Weights of a small image diffusion model: width 128.
Rows from block 2 of a small image diffusion model, named by matrix and row number. Rows with one number belong to one neuron. Each number is 500 + 25 x the weight over its row's rms, rounded and kept within 0 to 999. All counts start at 0. Numbers have three digits each.
Before each neuron's rows are labels from the 100 images, of 14976 (inputs lightly noised), where the neuron reaches its highest value: "place" is the part of the image that holds the peak. Only what is clearly more common there than usual is listed. The data: regions of photos with short descriptions (Visual Genome).
# fc1: MLP up (model.blocks.2.mlp.fc1.weight, 256x128), inputs 0-127
# fc2: MLP down (model.blocks.2.mlp.fc2.weight, 128x256, transposed), outputs 0-127

place: top right; top left
fc1.200:514507454475536490476541496460485501512515529521533515500515506500490478529458492512447504467476519488490516531547502523482459492513467502527497483489523495475493490525483485481451499527490537526526484496500512475506499492498515501489440501517539506521530474553535440474516513475468530548482519500536500500496459466452527491488477448505476478514532470468483513494480473513493466491466
fc2.200:489495527488459490504477462529528509473457477496466477482476525527516508488529492493529519525511487552510473478477467472489518483455491510440507525506476507494488494473520488513563498427495469467492514499509492505496508511480483491491547487466484456484490522434446549516518504527546465466500506531454490509485527501523480475489509539503517502498468499503509488521525534506503483507519

place: middle left
fc1.224:522524530490544503498500508503455563512490501514493476520531479498515508473474462518468530466501538512488476484502502493492458483500514465507485474498479507500531494519491504492503504471517513505495534526513509500512524477513542453512480448438465480507537485541471473478473526523448526544476521522492501502485484469498546497478562496508505495499528535518466475459469476521544456487502
fc2.224:493497486500479495481539490494501457534488523436523525457482508486502507510540519508509482523510504493516526557496487520499504522469499521469532491492486487524453495472525491499512482547492504529498462514472483511515514511489490517479523557555489536498475517489476506515526497499550476473497486497485501529523508486476457497485436502451485512471455473462531553537494517469471538535492

place: top right
fc1.87:510499518479509518506485453494499500473531482508461454524525553508589523525513483495496530472478520505530476502501508472489477508492489481531462448488503491512502516474481511478485467495506467491492511505466481468492482475485527534488473480495510528485503447553527483531535510509510494502487538496489478526468480516454459482507514507532475436472494531457519480448486499498484476480499
fc2.87:473484479512499507531538533500548505543440477486541449507487486499474484516487528467492523546494493516470513510480504495502519489509468504471551582484481520532480497511504498495531498431478516471492476505514513520502522504503478513522525544526500474486476504436451528479496467484517512494522462519515502500534521498504506540517480456487467516505494492497525494551491502494478501488472

place: bottom centre
fc1.231:529517499502540515464520518507467521522472490507492522501489504502410527508509507482461438460480483518480492479483505524514530540522506538524533483515521471510460497491549536538537554510511513506467535470471474536476540525505486536533517519530478503504496490497486510487457499499509453503527465489484493485525494547504497505486538487511500530509549486535498513494531509497497506493525
fc2.231:528550531509465513531488480481496526449521452471496503460494451471531487495514484503507542503497510514508547502493495515503484474452491478475470516491495529475506457535474469477450494483454508475481468539521507459500454494501463485450484483472521487476482488491511479495514482457483536496487499519508529517473491475461475457509437480491481499490493477482518471493464480510521515496475

place: centre
fc1.147:505535534491515482514467522494508501542513481522488509474478550542500531493478540499487456488541527502478470489507491550478484527533492476502530475452466433452483479518511491479486535528520499492503493500526506502502490525527484473496522490489480501534495523490472487510467499510474536483496528469518550510499492501489571477464556519486484510519509504511482531485521469483534516471446
fc2.147:503484481472523486488501483452487470503523485485534505512521502520495497523514458482511520512507494473499583548461506440514505527489441511490489492514503506469469513459540522535503474502470472489476482472468486513487525520505510508513496482500537512488488508485530531503518461476500501500500498552546496492529516482499438516544455485501467515508471502549540473538503533505453505490494

place: bottom left
fc1.154:485515491478507526530487496542529521448487533518485540515520471551527453533472492539532527556486463484504502519507486459545523461498510463521507507474473495480526491530507511496498526510498509495507491553507500506497502553525488493508531502493507527478490520486516511445539511483517501509539505538538504532472492508512489489508513480522530519505493480527534541488462511544514430523495
fc2.154:527496451503478506463499521497499506499493462530507545481517521480503519458515510525506484483451502496511491527491507511522516466500499555443490495490488505525483490489499511479521467508461518502560472514468506513501477499461534519492464495486502490484529576526500493521461476533495549478523514533491531498511508462518486507494512480473513464461483491474487447562476459490527538512511

place: top right; top left
fc1.175:512505473495488496463484485456471490442508453534522516518526513530524496503498490514527511468500499497507473492480487502499495463523531466468449454487480474514484502520474516504502513474525498513577477504500456460496500473493535453502485478503486521508464474508481514478539495510481471489500531501450474528475495510459455474508493482537486522479519516435537547490516516529484477476493
fc2.175:518470529509530473528544514550557512527474527481462478472494480479516496519502511481493485493469504494505495516522502495514507534493479510534535553496507557527527498496536480460499487511462485498433518504509553514506496520474469536494519538519521492472523525506508468511477497463553512514486501502531499518518494508530543519489502478481516459515477467518480458537476459464509518503467

place: top centre
fc1.222:523507514483519546469528489548492516497494496511500521551511522478559466502477477496520520494498525519511502559498493441530557523541457446489514490536500527443521537486505528494526516527523500494508505498532477520537474467534507509518538529495521517549524474524484496510514522527498524500506529477532495497489480519504481529478519477453514515516523505497506523453489479515510469520512
fc2.222:498525502521509447524454479457522502512553497503517473473483496510474522496524516530503486479472487501490516449532515547483445492505528522523503511501490505574468485529488491506493499491486495507505519509453530483472509530470476493507465459489470511479462544489523528491490496480515475508510486517477519502489542479493493476511481524527502486478455475501471471587511541489530512488524

place: top right; top left
fc1.194:525489495542474490518510461518531492492527497499535508496494513505591517524527554539470497533495496497509542533505535478480523514470511516466539493469461506530526492504504497514487498503564510528509484516451523488495528508495536506523500483520504512518536477492524489488551534492512488491504535523499507547520467492443497509491525481524490471532480509471523494540469533493463519494468
fc2.194:494497541481538542511540542481519497485490529501481482496526487528440501489532449484517504513484504482505491507529483505509495492529494518547481563508533533497517524478463506482524472439429501497488507494523536500514464496521461467519486525500544484446515501521481535496498485521529511483529489530519485443467510483541513519518473510497472526495495503503521496450509498490533500496512

place: bottom centre
fc1.18:496481479522504471515510474457552511460503535553470513466527499529498508514506500512474506481490498486504547473494488489502418461489512503519475512529516508498521501418481449524473469498488507495481497478507534511493470455547518490473509504472507518477512483517528517512466463488462459491483471497525488531468513532513482492517502510507537496487481492490493494528477465455518541536506
fc2.18:520496509491495520456495507489445516529478495455504515539467507454537477500460524538525490528494523497518449514478515491481573514497470497450532486480478472515480492555502535500507526514519480511504493504479475492502518537467483502534521509522517480504479501498505498482532535508536521531492499487473503437517478481509532538481490478495458503509540502492486507469491516557487445475512

place: middle right
fc1.9:487495508515532507483488488496485512530494481478497519525476501489478455496492526536460494500498500507483521511437546492501535537527499572490501522501481499543452494548467507508519551523482499496513500482472485525470508534472502516476513481530501544507468479481581518502508519475496464518514518518489508477497513529510502550514487476444512497478521503522467513504527487532522468561501
fc2.9:489516478438514492492534475513529521492459503514499484448507489508496528518516483487503473469506494441504504495534445482526484467490486447527487484509496510464517501439513518521487487512493519469470510543514567489508510496504473500549491513457509455493493492488485467502495444504484515497495497487503493530515482500489433454512491485572523502529478508489503548507477512524505507494505

place: bottom left
fc1.29:499490491520521508482532512519572533452522508482545536493492489511485515511489581540527503494488494519496538527509463455511513514524485499489494517499556497482463537489491493467516495505479510510528489491526479496518506503557505478545499538486516496500510530500496487535535484461460521532517516511565525501517512485480492532539482499464460514527533479516497523497513498513475516494546
fc2.29:494510549464505447515482499482449489555483504515486466507508534505519477472494451491497472492527514516456505463495502538472506533514497496482519488486490474496514486499542509504497483507506483486501509508479520535505485492451483539495505470497456501565459509501487469473449513556517516460488483505486487499482537479526534488478511480534535477474458481496485527510513520428497511479478

place: bottom centre
fc1.58:543515432512494514519487500518515535512494491476547469518491506446518521470494506505525506514486480475470523523489525463450511525502543513482449523517547474518520528524479497506481528492494461470501504497514482486496521496489526494504528515476471523474459525530465526487484494493458436484504486467476481494504481522467486547512485478520521527470535539477483548499484531514508497523544
fc2.58:467485557503539480495526493464488491500498528518452539464508475512491487517499495494475495464518512523501464481489457528534480515530456477533557502487428567488501464494513495486500496485505558507486479492487516512495479488508484528464460501507535494513483465472527482495506482503540536517481506516515538503489501478507523467463484499478482514513488465525461458494503505489517493453458

place: centre; middle left
fc1.91:523486506489517486531496501508470514520532490542485485506522516477534503488462490525507510486538520480485467488547486502489469484476519480497491509466438509488527505546493473492517507473534494504489528493547539479505478509530533449493468509423487493515520517525501475502485510519469537518482510502523530469511460451458575483464537535505502518499523496510463482478504471481527472504509
fc2.91:472512496496480489452543511500487479474465488472520535468497467516478490475539504492487498522477513515527483548461518513507533521521471522491506475506509472482475471466517505512487490525489473510507499497489462493514555493473499502507526485549507546508512504500490513508529523490548443461511543494475481512483514503507447514482476458461494475486473512443535560538500472510477507533458

place: middle right
fc1.255:506505496515504464502492525494561509522528482557507469512524493497499505524485482530513513463524524481471491493542470487507436528500515463493482551485489482510487495478478482535516505511478511458526524516490490469502510539537527524509534554487544494487474543558524484540522484511473489521493539483505504503488521491476508482510510531481458511463515478469494509490535489517520425491519
fc2.255:490481532516507491524497476487462505524506482460467519491504485509503445502512527493496494514491505537534504500444510546464553479503451520534522461523514538480510482545552508513476483455548469486470466486481503525526517462472489485491497469523482504468532496468508536502499543512553532508492492510513478525493514499505488487469483488527538481503484551508523524537503536514496544510504

place: bottom centre
fc1.22:471509490510482502498527490522531442494492487523479504516506491515566494512511506511523521498490486512538503510501484483494502492464470463499465557435482486528498450446485463550527498495538489553476489495447498498476514473502513480537482492499495479524495454532496515502494518532524501495570516508463474507471509501506502514439488475489514501490486496482500529503453462494477468471499
fc2.22:524487514475511494537475552516491522500504513456528509502521478486446497455499505488505513524505523470519497475493481504476479506495507520510537483486528528504538525529508524438495491534518540455506496513475519519503472493519500479478476501508520545447521511549488504504497484446501520454452469538542490498515481503497529533540535528478446513527538519535518481502505509523497539480473

place: top right; top left
fc1.13:521473526489549531485457484515467478463527473548521523508544501542545516524497471508543505493518487495513498515497488527510495499520498463488452465462517479476491502465490474509483496493492511531511503527522507518510508474485470484468518507467517488499475495538476475510511497490552555487509553472520510474465465481481534527439510487541514476481488469493492471509476468482530530459473
fc2.13:530498451510478487511544483521552518518448463485473496463464501470512502468520492507485502471466516475490499519510516496469485488492504530512502526495460505529516490514528515468527517514487476462498516489485531415504491516519511487533472484489486530472533515502501547513524479497474436504489486515495490539522503534518449487533518486462505474520492516465497538528490496477476446530521

place: bottom left
fc1.114:503509461486491505472487508524483457517542489491531494502496487487532525523486537480511504523445515488504511493473576470484504534506510521503491560523505489480469485549476435508470448477497483488505493518502534508499535510473480496533473452499493478461477516511510468467513502467499485516539508518533450496527493530470541504498453484510517514471508467438507499521482500500486491486491
fc2.114:496479518482493487518530489475498537440458520531462495476520514489486462477532466516473484475542474491498487484516435514508498489486476500490481441469482508501515516475518543457553520496499511491506519477465476483523468488505525493469511557502509498546512464474460554537498474518492497467486495506503529495468505472511452487494534497474478479522491536540498506490528482517509464487484

place: bottom right
fc1.8:522502484487492469524528525499484509510501501502518504498495516506539463476512510489500496515474486478489490548474522431459542517547489473491499526500431522464502559529492524499480499460522443460511498498491514490529506471518518506563499550486466507470486504493463546490463493505503482478497494495488514526466517457506490521518515475502528489498467476498496500531431531493475487491520
fc2.8:501501482520511553491466458476530495501520545501505545463498473504463541516491463526494506468513511504462477480488472521507461464511546486505517466491508522538496479460481500506514489512473541527488495490475499504495473520521465523459494457486544488523490492551522468495514540461478487519519505528531508463496469489465515509471478496512508508467525515510457497472540479502554460519468

place: top centre; top right
fc1.243:482494544496487470464451454515491480514521515494496511484493455484508471516487513479522509474464480521500442498492503464499510505489488523513508507512509479519474525516536480503540494473494467493466469454520522523471497462470500497444471502485484488465510468443480450505507461462509505512489485494511516468490476483479505551472483479462514523480463498477468515459518447486454497526531
fc2.243:512518457471465480490532517496514497496494493465503460514507546507451514481512476520461486473508506450510526464522480537509486477514467500468460479471491474487491476472467490456471519516512526505504504499454456460513483533509488480508494478490520514542467505564501510485504512517444492494497516477479478517468509531489479449520521516538510488487526492543505481552481505503542464467483

place: top left; top right
fc1.164:511509509487462473485514522513497499459551508472522523450516499565509499504510497504475527528530518481519491490507554544497561524508513506481524510470475497529490505549493473504483502527495514512496518545471515469503484504503507513499495507531488530494469476468509519427571543513508484497472513544472499512468502496462494479514526482489492481537457455513513521495483498505463458509489
fc2.164:507487510482524533502533477513516498503470496501474490548487523472522517508506478503502477485475477523486521525514465459520471464476496535533471506528536467456535513437489487469512492478495489505490492492484525517526514454498438498515526488497548491478543532557493505559465470499522544498510498467521493522499480504546486542537501508526490490466526533475512489519494489497531550510500

place: bottom right; top right
fc1.207:504511537540501511511506492512536539541484512498516516505486470489469472520535516517493501513462493519506533485464508496478509496480491534454485519461490511541476451488532478492529536507479522508499461510476506564462499522480517524485521510509505524474429498458510500500476475485478479489465499496486514499520517539539514534508451473460497521498524532505497534482486500535474551564511
fc2.207:503485482463501498523510517455475462475480483470500507488516493494453521489475513506486491520500496459507494512536466510494472518502487488496571489503476480470528539468454504490465519500515494494483497531491478486518522494487445453556487512495492479496567474516477515493501517517470490480488517510478471473511478468484469484490524509525482487541491519514456490555459551497539472440494

place: bottom centre
fc1.5:496477508511467521512516493498486473494520542502523456527493509481549538495542486499521531542477485485511506504483491462453498524479486498529495512453471486475485482518515508520462454489511523474499509523524499489495515479482491516503447578518558485449509476479497528493537495505525450492477526472484481508535510500496465453525441480488470510498517486487524475506520531495487472472474
fc2.5:509521467504514504511497460482473493502507500520497527522489515538470481514512502514523501510488514502495515539445512452504476547491450483504498482525495482470487501454489479535479515510485455502481501513490500527471499496509496501542480465514507556564536489500525517533530513511493496538525524450511491490472531527508438495479504429509507496460487495510468540456494536491455478485477

place: top right
fc1.74:535491501537482496499514491498485522504527488490505512510514518467551505533452499499485532467507513510501519528520469508522471500482527475530480516468500504505533481547524494521495498532506527505501465504527551525486523514547504471471483488459522516494486507538512471514476519485488506508491505492535514513508427462432565476475546492550492492465511502472470458501488466487527511462473
fc2.74:504515498460485489483508509538517479474468473487506488464505468545473508445567486518514463512486498496495472490472497522469495471521456562505529515478476501503487493483510506488510502434520465485510516491493490462521482531470503507526498503504503489478542483477505528518547484484545461475512522531464493508502533491529461518512465509439495512558471499479522508514512489522472460513507

place: middle right
fc1.132:521522546538506522507502488498529510512526500479529472538502480519469480491516550526463485523465520478472524459453506487470497520504448576477478522494507513540464474503490470507490525517482531504502468463475465537474511523478504533482510532535492524490468489463550500524491481465494484498475484481464511504521518524529463543533494491484506518524504514542502513483492487531477497541490
fc2.132:496491487437542492485503502499496510528443493513473544438495518482483531513480497512498481505522477500496479528506491518525498497508520437514529460513467504461509500425504506496474478494512485474499508538514532484515508482529467482540497468480492470499515474482445539488501476545469469472503502493491456485469496502487490497512488487543492483498527508457500524517460550482525501449496

place: bottom left
fc1.161:493492520537491491546490525520543480501481524477478460486515479491479492497494529505484487537466487509498504486512442487496520513506518527479488544493548470523503494487511501460537485472498492510477452499515471512506500515526482533475545518513478495473465500496493514486514493462477519476492488523501517468578536542506507547516505489470486530529572501535511551517512523517467553504520
fc2.161:510537502471492478453518492484491535505499444500515506494504532499478496511502533501519490510505506506486486501485528525487458494478459467514546451515443506463532501468481504486452514474461508485477513493462456525478503507493485460519467517492480515513541518505447485503450480530468484475502494479517474536465492493490472487512487517533469473478471509470516481515463536447537480479458

place: top left
fc1.81:512518497487471468513516528513473453498453465505534515483522499538499505506474498540499505520502521487518506493527503514514447482533542464485512514464451496476514506524486499503501470475522523485515478565485487479520505482478493467544476520490498452497498504520505493486527499509539518468510527520504533521534494468493573491494518502520498464476446456486472498560445510516515481473488
fc2.81:508499452507501508503511479515522501435534526505474509458499471484517489490523495484491499523500492484515486570525494451484510478487485555533449491498511492485515501493482495511505485486452478489491520498517533503497492522479525480480504486498497525495545555502499541499496502518513472471520510504530493521497468484499468477453491483492551513560551534461538544440513475482518486528530

place: middle left
fc1.49:506481477469512502524450503545512534432513518523519504495478520518492485493514482498553476508486489484461498574474489492495499483530470474506485470480496479481482526493506536471460504483483503496542474494529476529462451541508478508544437507486491526507503541515492500522495491496498520512503524484506530511521518459476480486483467437481511523520517460475504466493540477493507509496461
fc2.49:505511522505494505505545489518531485509478485524492475491527486491551485532481500518471537473504501521464506420510503480514510529507506466522495543493508486499484453501499470489518515550543496496496531514516529442501552444469483517479528514467476489488469506477517453485479461546507524527498502489489494514515487526517497474522517509494490499455487464507480541532489529468509466470549

place: top left; top right
fc1.213:539527521504510507471483506522502480523543518523489522510504495494525466452535557497499492490504462484496464544482546516458516492483485546504477499507543465527458487546522450498510540525469499493490523485497514517510490477503496505472478505519509517506513516512470503515463455496500547524430487493522480532478440516478507539487505502488481506550465521511507498476515477488452515521521
fc2.213:499472478491477486512529504515515512463439499470503499491500531519491531539495474522533525496496463505480524480502430503533470532495453510527503491469486511509489514473478486434518451516507512505517484505479478459500501491497497485517518497490528519534508434485497492506512492492517448468499536511457521454475579474505520511507482509506504471446518498535482522530489499495520475476481

place: top right
fc1.43:514513503491465514518502474513511513471520509507484506501519566526540541518498499484557490489475546496515511504507490490519524523463455470538490480483458511506512497487502551487501528507537468509520481499516478479497493480519531498495437485507521583485540476521515483540532512491540509528455515504547492527486470469480496447484483494517488487526525505484518515488524534465465508476490
fc2.43:490464533488521505488533505540526510509500470481538470510467433487499501489495528484466509515523470513495511528467492502505506484566498529504506528481558489538495481532526457494488463505475542497499532499493560512496492554497474516532521528490512457503478517492439512473492458493510485465535504514474504514536519518497521558527508461500497496486497495507508476544512464506501503468488

place: top right
fc1.163:520490507505518480521510489510537487508475491490507480494518546507579536505489534526533499510501514512504534515516469496564494513520512492468545524495489520533531524514551536512525495501520510514526514499533543480511541502508518468529493494506516503526528498488523454521550527492502542526505551514503522526523457475441507501498527540522492479524543503517488511512536539488508491472462
fc2.163:479517521471481519473541538525506524441516499499506520526466443529459462508504469459491500503485506502502480515512522519462536493523515521533455546522501494475500530509446497489485504458490533493480487512504510520490487469518518505486491535467506512467497507530464500502475473467517487461516466503524502522519539511566519490500495435507483492505492539463534493510499457504499526540527

place: bottom left
fc1.158:495485494457456500470495512511492504403537479520522489532485505508524470497467499507534519469482491508457499510482459484528465493498496511479472474487451485506503480507503485503485457515500495472527504498484493464488479471448498532480471511481476500511478508451553468479509491492512472503515492490477525491501489447468489492493481435533492501451504448470469504542510494491495485481470
fc2.158:498511476506530498523518479526568523483443473502452528480516457496518493516513514493486457509483499468533473496568541487464530476516529494510498515484551487510490506514500491472500542493482511494524556475535498476464473506497470483513516520482523501477509522551493505504541501500483534488521513520516469516520502549493486488525523515487510463537541511464537474482479446487511493492513

place: bottom left
fc1.162:472512467486509475495505475515540498459491526474506502537496508519542486470451500505505494505482509475476486506502480437504536493503453453512523493494484495457498553479465501456489470521509504487497497506489507492544447457522499534499476475486469525522544543506455480444550528485519477520487506490517513492469542507498489472490518455478517495480492467480501521508460515460504463515491
fc2.162:509512493512488503470458477482463480489501467535516504479517470468476496504535446519497487521508502499486519500495507532474502498516534495455471513498511529520509484521517514520522502478486505491522485499535465495437507534454453437494476489480516436467460494486544475564461487497478519471512499488479502514503470468499538483468488505486516488498499487499449460540486488527480548473499

place: bottom left; bottom centre
fc1.20:479464480494499499575491467527549542486487515499491498518501509474500531512488510513525501523518459510513555535506454454490507476515502503498427501484544481493476529508480495502515483502489492496492486511513512516496456495563492449504500496473485542456468505520470497519533496481504468496513514480529549494534536475488459527496446476486486516496528473468495488463497490514500517490533
fc2.20:505545518497470487454518526472474470518542510478548503502483476518501460453543463502487512489464549488473477454458515527530519532477463487481522497509491481486485474500502491481475512505499509501483517497531463470516518512443479538531493506515528498537509508481500514485443477517478522526494470471481476526465465505506517484504517478474508499505492523536458491527488484442520497458471

place: bottom centre; bottom left
fc1.0:473496491511496492485507484530508458437536470493500492532526526572512533514559526496495452528502518464519543448509479477476541527478475491475485525479529520475480466529474496493477467485526507528467488510467517486523519505509473530495486517535511520457491510476500471492501512455542518496491494480522486526512512503525458509533534452502456502509465508524509501504519518494469490475492
fc2.0:507508478436522519475508513495467552542487515511521497457486493513464545477481517512510490509503491509513470540496505514541471469502491513494554481543495487467510529421517474466523485543456506495529499528510480522518503504510524457507508489491506523550512488525478540496509466507480493475534486495519495466510516522500498519479469519513507491483540535476503547506428506507495506520477

place: bottom centre
fc1.124:513519458505525562507529524547485512482505513480524473508500515505461489503556538495511499510477453496512529496515489544513512540490476541492491522502498464503514474474504502474493469506468501481484470523450475499489501524483521539507465481529501485458512489519500464511519511482485478495481474485492475488542517538497450549562479456554489520524499507534500515533543510535501498523518
fc2.124:482468513454517444461521506466491469522504462489501503485522506494510540479489518488532482503500502463483499468468472470480521497489487495500539466479507521477488493491496473470483488514534507515531515511522554510545507445497462462520519570466506480517486512457485543511505461517503560496504508520493498518466524474507501487444520524457490469486491476498504525461467521483473506474484

place: bottom centre
fc1.211:535520457486494479480525483517479541509459492457523508488477479482506496472512488493493487472500458479508487515468496476489515536522477510518493500485528507481493491467527500507496485511487487459442485492496550529492502452495493507484498480501477520513451514462454546480479512512462421498501466474482510460507507510511503498469526426517493499507523459457479448518456482474484498498492
fc2.211:478508535496518555509456478486489483494503476530498509509511454517450503491479478532494506516491521519448519471484477500518466463499511499502487476532432504499496507517449508472493507489490515516512494501487442453489493539496470493484503517462487458482528474520536439493527493441510534524490519494474486504477484480488490481488492527471530508499500510541477536431510530523506496515533