python train.py --norm="layernorm" --head_dim=64 --fused_qkv=false --patch_size=[4, 4] --optimizer="soap" --beta1=0.9 --shampoo_beta=0.95 --eps=1e-08 --lr_schedule="wsd_sqrt" --warmup_steps=140 --weight_decay=0.4
Rows from block 4 of a small image diffusion model, named by matrix and row number. Rows with one number belong to one neuron. Each number is 128 + 24 x the weight over its row's rms, rounded and kept within 0 to 255. All counts start at 0.
After each neuron's rows are labels from the 100 images, of 14976 (inputs lightly noised), where the neuron reaches its highest value: "responds to" is what is common among them. Only what is clearly more common there than usual is listed. The data: regions of photos with short descriptions (Visual Genome).
# fc1: MLP up (model.blocks.4.mlp.fc1.weight, 256x128), inputs 64-127
# fc2: MLP down (model.blocks.4.mlp.fc2.weight, 128x256, transposed), outputs 64-127

fc1.71 [116 145 134 133 143 115 124 137 127 142 147 122 111 144 102 135 138 122 160 163 139 125 149 111  68 116 167 147 156 134 150 156 143 126 105 122 158 138 129 112  71 111 104  98 109 163 132 130 116 122 150 157 107  59 145 160 134 117 135 118 178 121 111 115]
fc2.71 [119 159  80 148 144 141 125 138 144  90 123 153 100 158 146 148 132 172 176  86 164 135 100 131  85 141 136 128  93 147 162 143 148 158 105 122 113 126 144 126 118 122 108  92 157  94  98 105 139 133 104  98 148 129 107  92 168 137 135 137 129 124 134 117]
responds to: text has "white"

fc1.15 [ 96 128 137 155 129 138 111 136 122 140 131 150 117 111 102 117 119 151 116 131 119 133 106 119  97  98 118  89  93 118 146 119 139 119 118 139 151 141 127 100 123 140 141 105 102 107 109 119 134  82 108  97 115  85 110 135 161 123  87 112 169 111 168 112]
fc2.15 [141 158 132 109 133 132 112 140 159 104 128 122 164 131 130 101 149 146 131 113 142 115 125 145 101 132 123 133  77 155 153 122 106 141 169  90 103  66 124 135 117 115  90 105 114 107  79 112 157 117 122 124 167 126 112 117 164 109 100 160  87 132  86 143]
responds to: text has "sky"; text has "white"

fc1.122 [143  84 139 129 156 134  98 120 131 133 137 116 154 149 160 143 107 128 118 148 108 144 114 113 136 114 156 129 103 152 154 135 144 103 124 152  95 135 156  80 121 118 115  97 135 122  95 141 129 111 122 100 148  88 130 129  75  90  88  88 147 124 114 153]
fc2.122 [143 171 139 109 153 146 179 159 126 115 134 146 141 129 145 118 124 166  98 127 117 105 110 117 134 149  92 114  72 156 103 178 116 142 159 126 176 113 139 152 153 116 127 127 139  97  92 127 121  99 132 135 120 139 152 102 197 143 119 144  92 122 114 161]
responds to: text has "white"

fc1.92 [126 134 120 139 149 137 138 137 122 133 104 134 145 141 141 117 114 139 125 144 134 147 149 176 152 100 133 100 124 173 192 146 155 154 127 106 144 182 147  84 127 116 121 135 101 136  66 128 145  97 140 126 153  63 138 143 112 107  76 133 164 120 154 144]
fc2.92 [146 156 119  92 153 125 119 161 151 139 146 157 135 125  94 122 143 156 113  82 116 124 106 113 119 137  96 115  73 138 150 136  81 108 164 123 120 112 146 118 119 132 126 144 132  90 115 117 146 101 119 137 120 137 104  98 202 126  77 145 105 127 121 153]
responds to: text has "white"

fc1.119 [137 134  99 155 186 137 132 131 146 131 105  92 135 120  96 124 117 127  95 137 138 146 137 118 128 113 129 103 108 173 179 137 100 161 157 139 146 163 116  59  84 114 145 124 115 109  87 100 159  98 107 109 134  65 120 149 108 123  89 126 135  95 137  98]
fc2.119 [132 158 162 105 149 126 113 160 137 137 115 137 139 109 115 104 123 162 131 127 122 145 121 145 130 131  86  84  81 126 156 142 131 122 129 114  98 132 151 105 130 131 142 121  89 104  75 127 141  63 124 140 138 134 122 106 191 109  85 136 107 132 102 161]
responds to: text has "sky"; text has "blue"

fc1.22 [156 147 109 124 162 117 130 123 160 156 120 127 113 136  81 101 138 153 109 140 125 163 151 135  99 140 138  74 102 167 161 119  91 138 139 126 116 162 165  75  76 116 130 121 133  87 100 115 140  84 125 125 146  84 146 149 140 122 124 134 119 121  78 122]
fc2.22 [113 124 161 101 168 155 124 159 136  92  83 135 177 114 103 137 122 166 133 128 119 105 130 105 127 125 113 115 115 101 159 130 163 127 151 112 133 153 171 119 166 102 142 110 112 113 117 118 154  81 115 154 144 109 120  94 156 111  77 123 135 124  93 142]
responds to: text has "white"

fc1.87 [120 107 112 132 134 102 101 129 135 143 153 154  85 118 117 175 164 134 129 133 154 139 107 146 133 124 142 147 139 133 113 118 117  97 106 143 126 117 144 113 125  70 113 145  91 138 153 125 151 165 132 150 125  88 110 136 156 112 164 134 194 125 168 117]
fc2.87 [132 127  90 121 180  91 143 142 107 135 102 131 141 155 109  94 119 118 135 119 144 113 110 138  90 149 148  98  96 137 139 118 114 140 176  97 151 128 129 121 101 141 142  97 106 131 122 129 122 123  87 122  91 147 162 156 116 149 111 135 166 135 141 124]
responds to: text has "blue"

fc1.31 [136 131 149 169 166 151 147 136 117 152 138 146 160 110 124 114 128 143 144 148 131 138 173  97 132 130 150 128 126 133 159 159 122  92 123 131 129 120 127 128 123  94 121 130 135 112 122 121 161 146 160 118 143  78 137 128 141 111 114 151 170 104 129 106]
fc2.31 [133 154 142  66 105 118 107 139 141 119  80 136 156 126 100 131 149 149 103 148 121 156 106 142 102 130 116 121  59 136 136 106 148 165 164 110 110 161 139 121 144 144 126 144 121  95  84 123 135  53 104 134 144 131 106 135 165 115 118 136 121 158 147 135]
responds to: text has "sky"

fc1.55 [155 135 150 147 127 153 121 104 122 120 105 138 130 130 124 124  80 160 150 173 126 132 107 111 157 160 115 169  99 112 138 148 113 120 117 105 119 103 122 155 133 134 119  64 176 116 118 121 131 144 109 106 116 119 111 122 153 138 112 120 151 142 133  97]
fc2.55 [ 77 151 152 138 143 109 130 152 150  95 177 117 137  91 133 135 129 131  91 120 114 119  78 149  93 137 167 104 155 115 138 154 154 106 193 132 131 106 133  92 129 126 105 153 149 158 137 150 119 147 131 170 146 137  93 152 135 133 142 140  80 137 118 121]
responds to: text has "blue"

fc1.67 [114 146 140 192 118 136 114 149 108 125 100 128 139 121  96 118  93 156 127 154 106 121 141 160 149 152 128 160 115 142  96 118 140 114 142 124 112 126 120 140 131  81  89 107  86 164 107 156 136 142 111 159 122 103 147 100 128  83 141 118 130 128 168 142]
fc2.67 [155  99 100  97 161 117 117 109 130 148 113 147 161 127 160 157 121 132 119 113 126 150 130 125 134 152 121 108 141 127 127 115 135 118 148 139 101 102 142 111 136 138 160 174 140  90 125 117 108 110 115 122 106 115 112 151 180 168 106 153 124 130 172 112]
responds to: text has "sky"; text has "blue"

fc1.242 [174 116  94 118 172 132 133 185 146 124 135 126  92  88 123 130 166 146 135 137 157 146 138 103  94  91 135 125 123 162 152 158 137 173 127 131 138 168 136  82 109 125 141 118 125 141 108 153 133 101  94 163 123  71 120 150 124 158 117 126 156 102 135 103]
fc2.242 [ 43 158 173 122 136 147 130 131 130 146 130 142 157 167 121 160 129 140 114 110  98 145  84 147 156 158 119 100 150 114 155 151 115  89 122 133 134 127 153 147 125 139 123 103 113 104 135 116 157 121 118 106 122 139 120 149 144 123 114 147 109 152 129 128]
responds to: text has "blue"

fc1.212 [132 126 105 145 125  90 113 118 130 115 160 125  68 102 126 129 151 159 116 116 156  88 128 125 137 189 146 126  94 102  96  76 117  95 128 129 162  97 158 112 152 107 120 136 147 151 198 128 169 133 172 130 108 111 119 127 168 141 169 132 153 142 139 106]
fc2.212 [122 108 112 118 134 111 138 120 108 122 101 130 125 111 107 150 147 117 141 108 127 130 154 152 103 113 151 127 168 159 126 130 114  89 128 106  88  99 139  96  95 113 137  97 117  86 123 122 124 130 108 112 129  79 132 159  86 149 136 100 134 122 161 145]
responds to: text has "blue"

fc1.27 [176 145 146 141 112  97 143 103 129 155 150 145  94 145  86  99 155 155 118 117 125 169 154 152 147 113 120 122 152 147 199 124 130 169 119 143 149 100 123  85  95 135 157 168 118 131 103 109 139 112 146 131 134  95 141 116 151 114  99 136 119 140 129 120]
fc2.27 [120 109 149 115 136 142  96 132 101  80  76 137 108 113  90 112 135 160 159 107 125  98 153 152 135 118  69 108 114 123 135  81 136 102 123 140 105 138 162 134 127 125 145 108 119 128 144 124 152  55 117 132 139  86 121  99 150 111  71 139 126 128 115 120]
responds to: text has "white"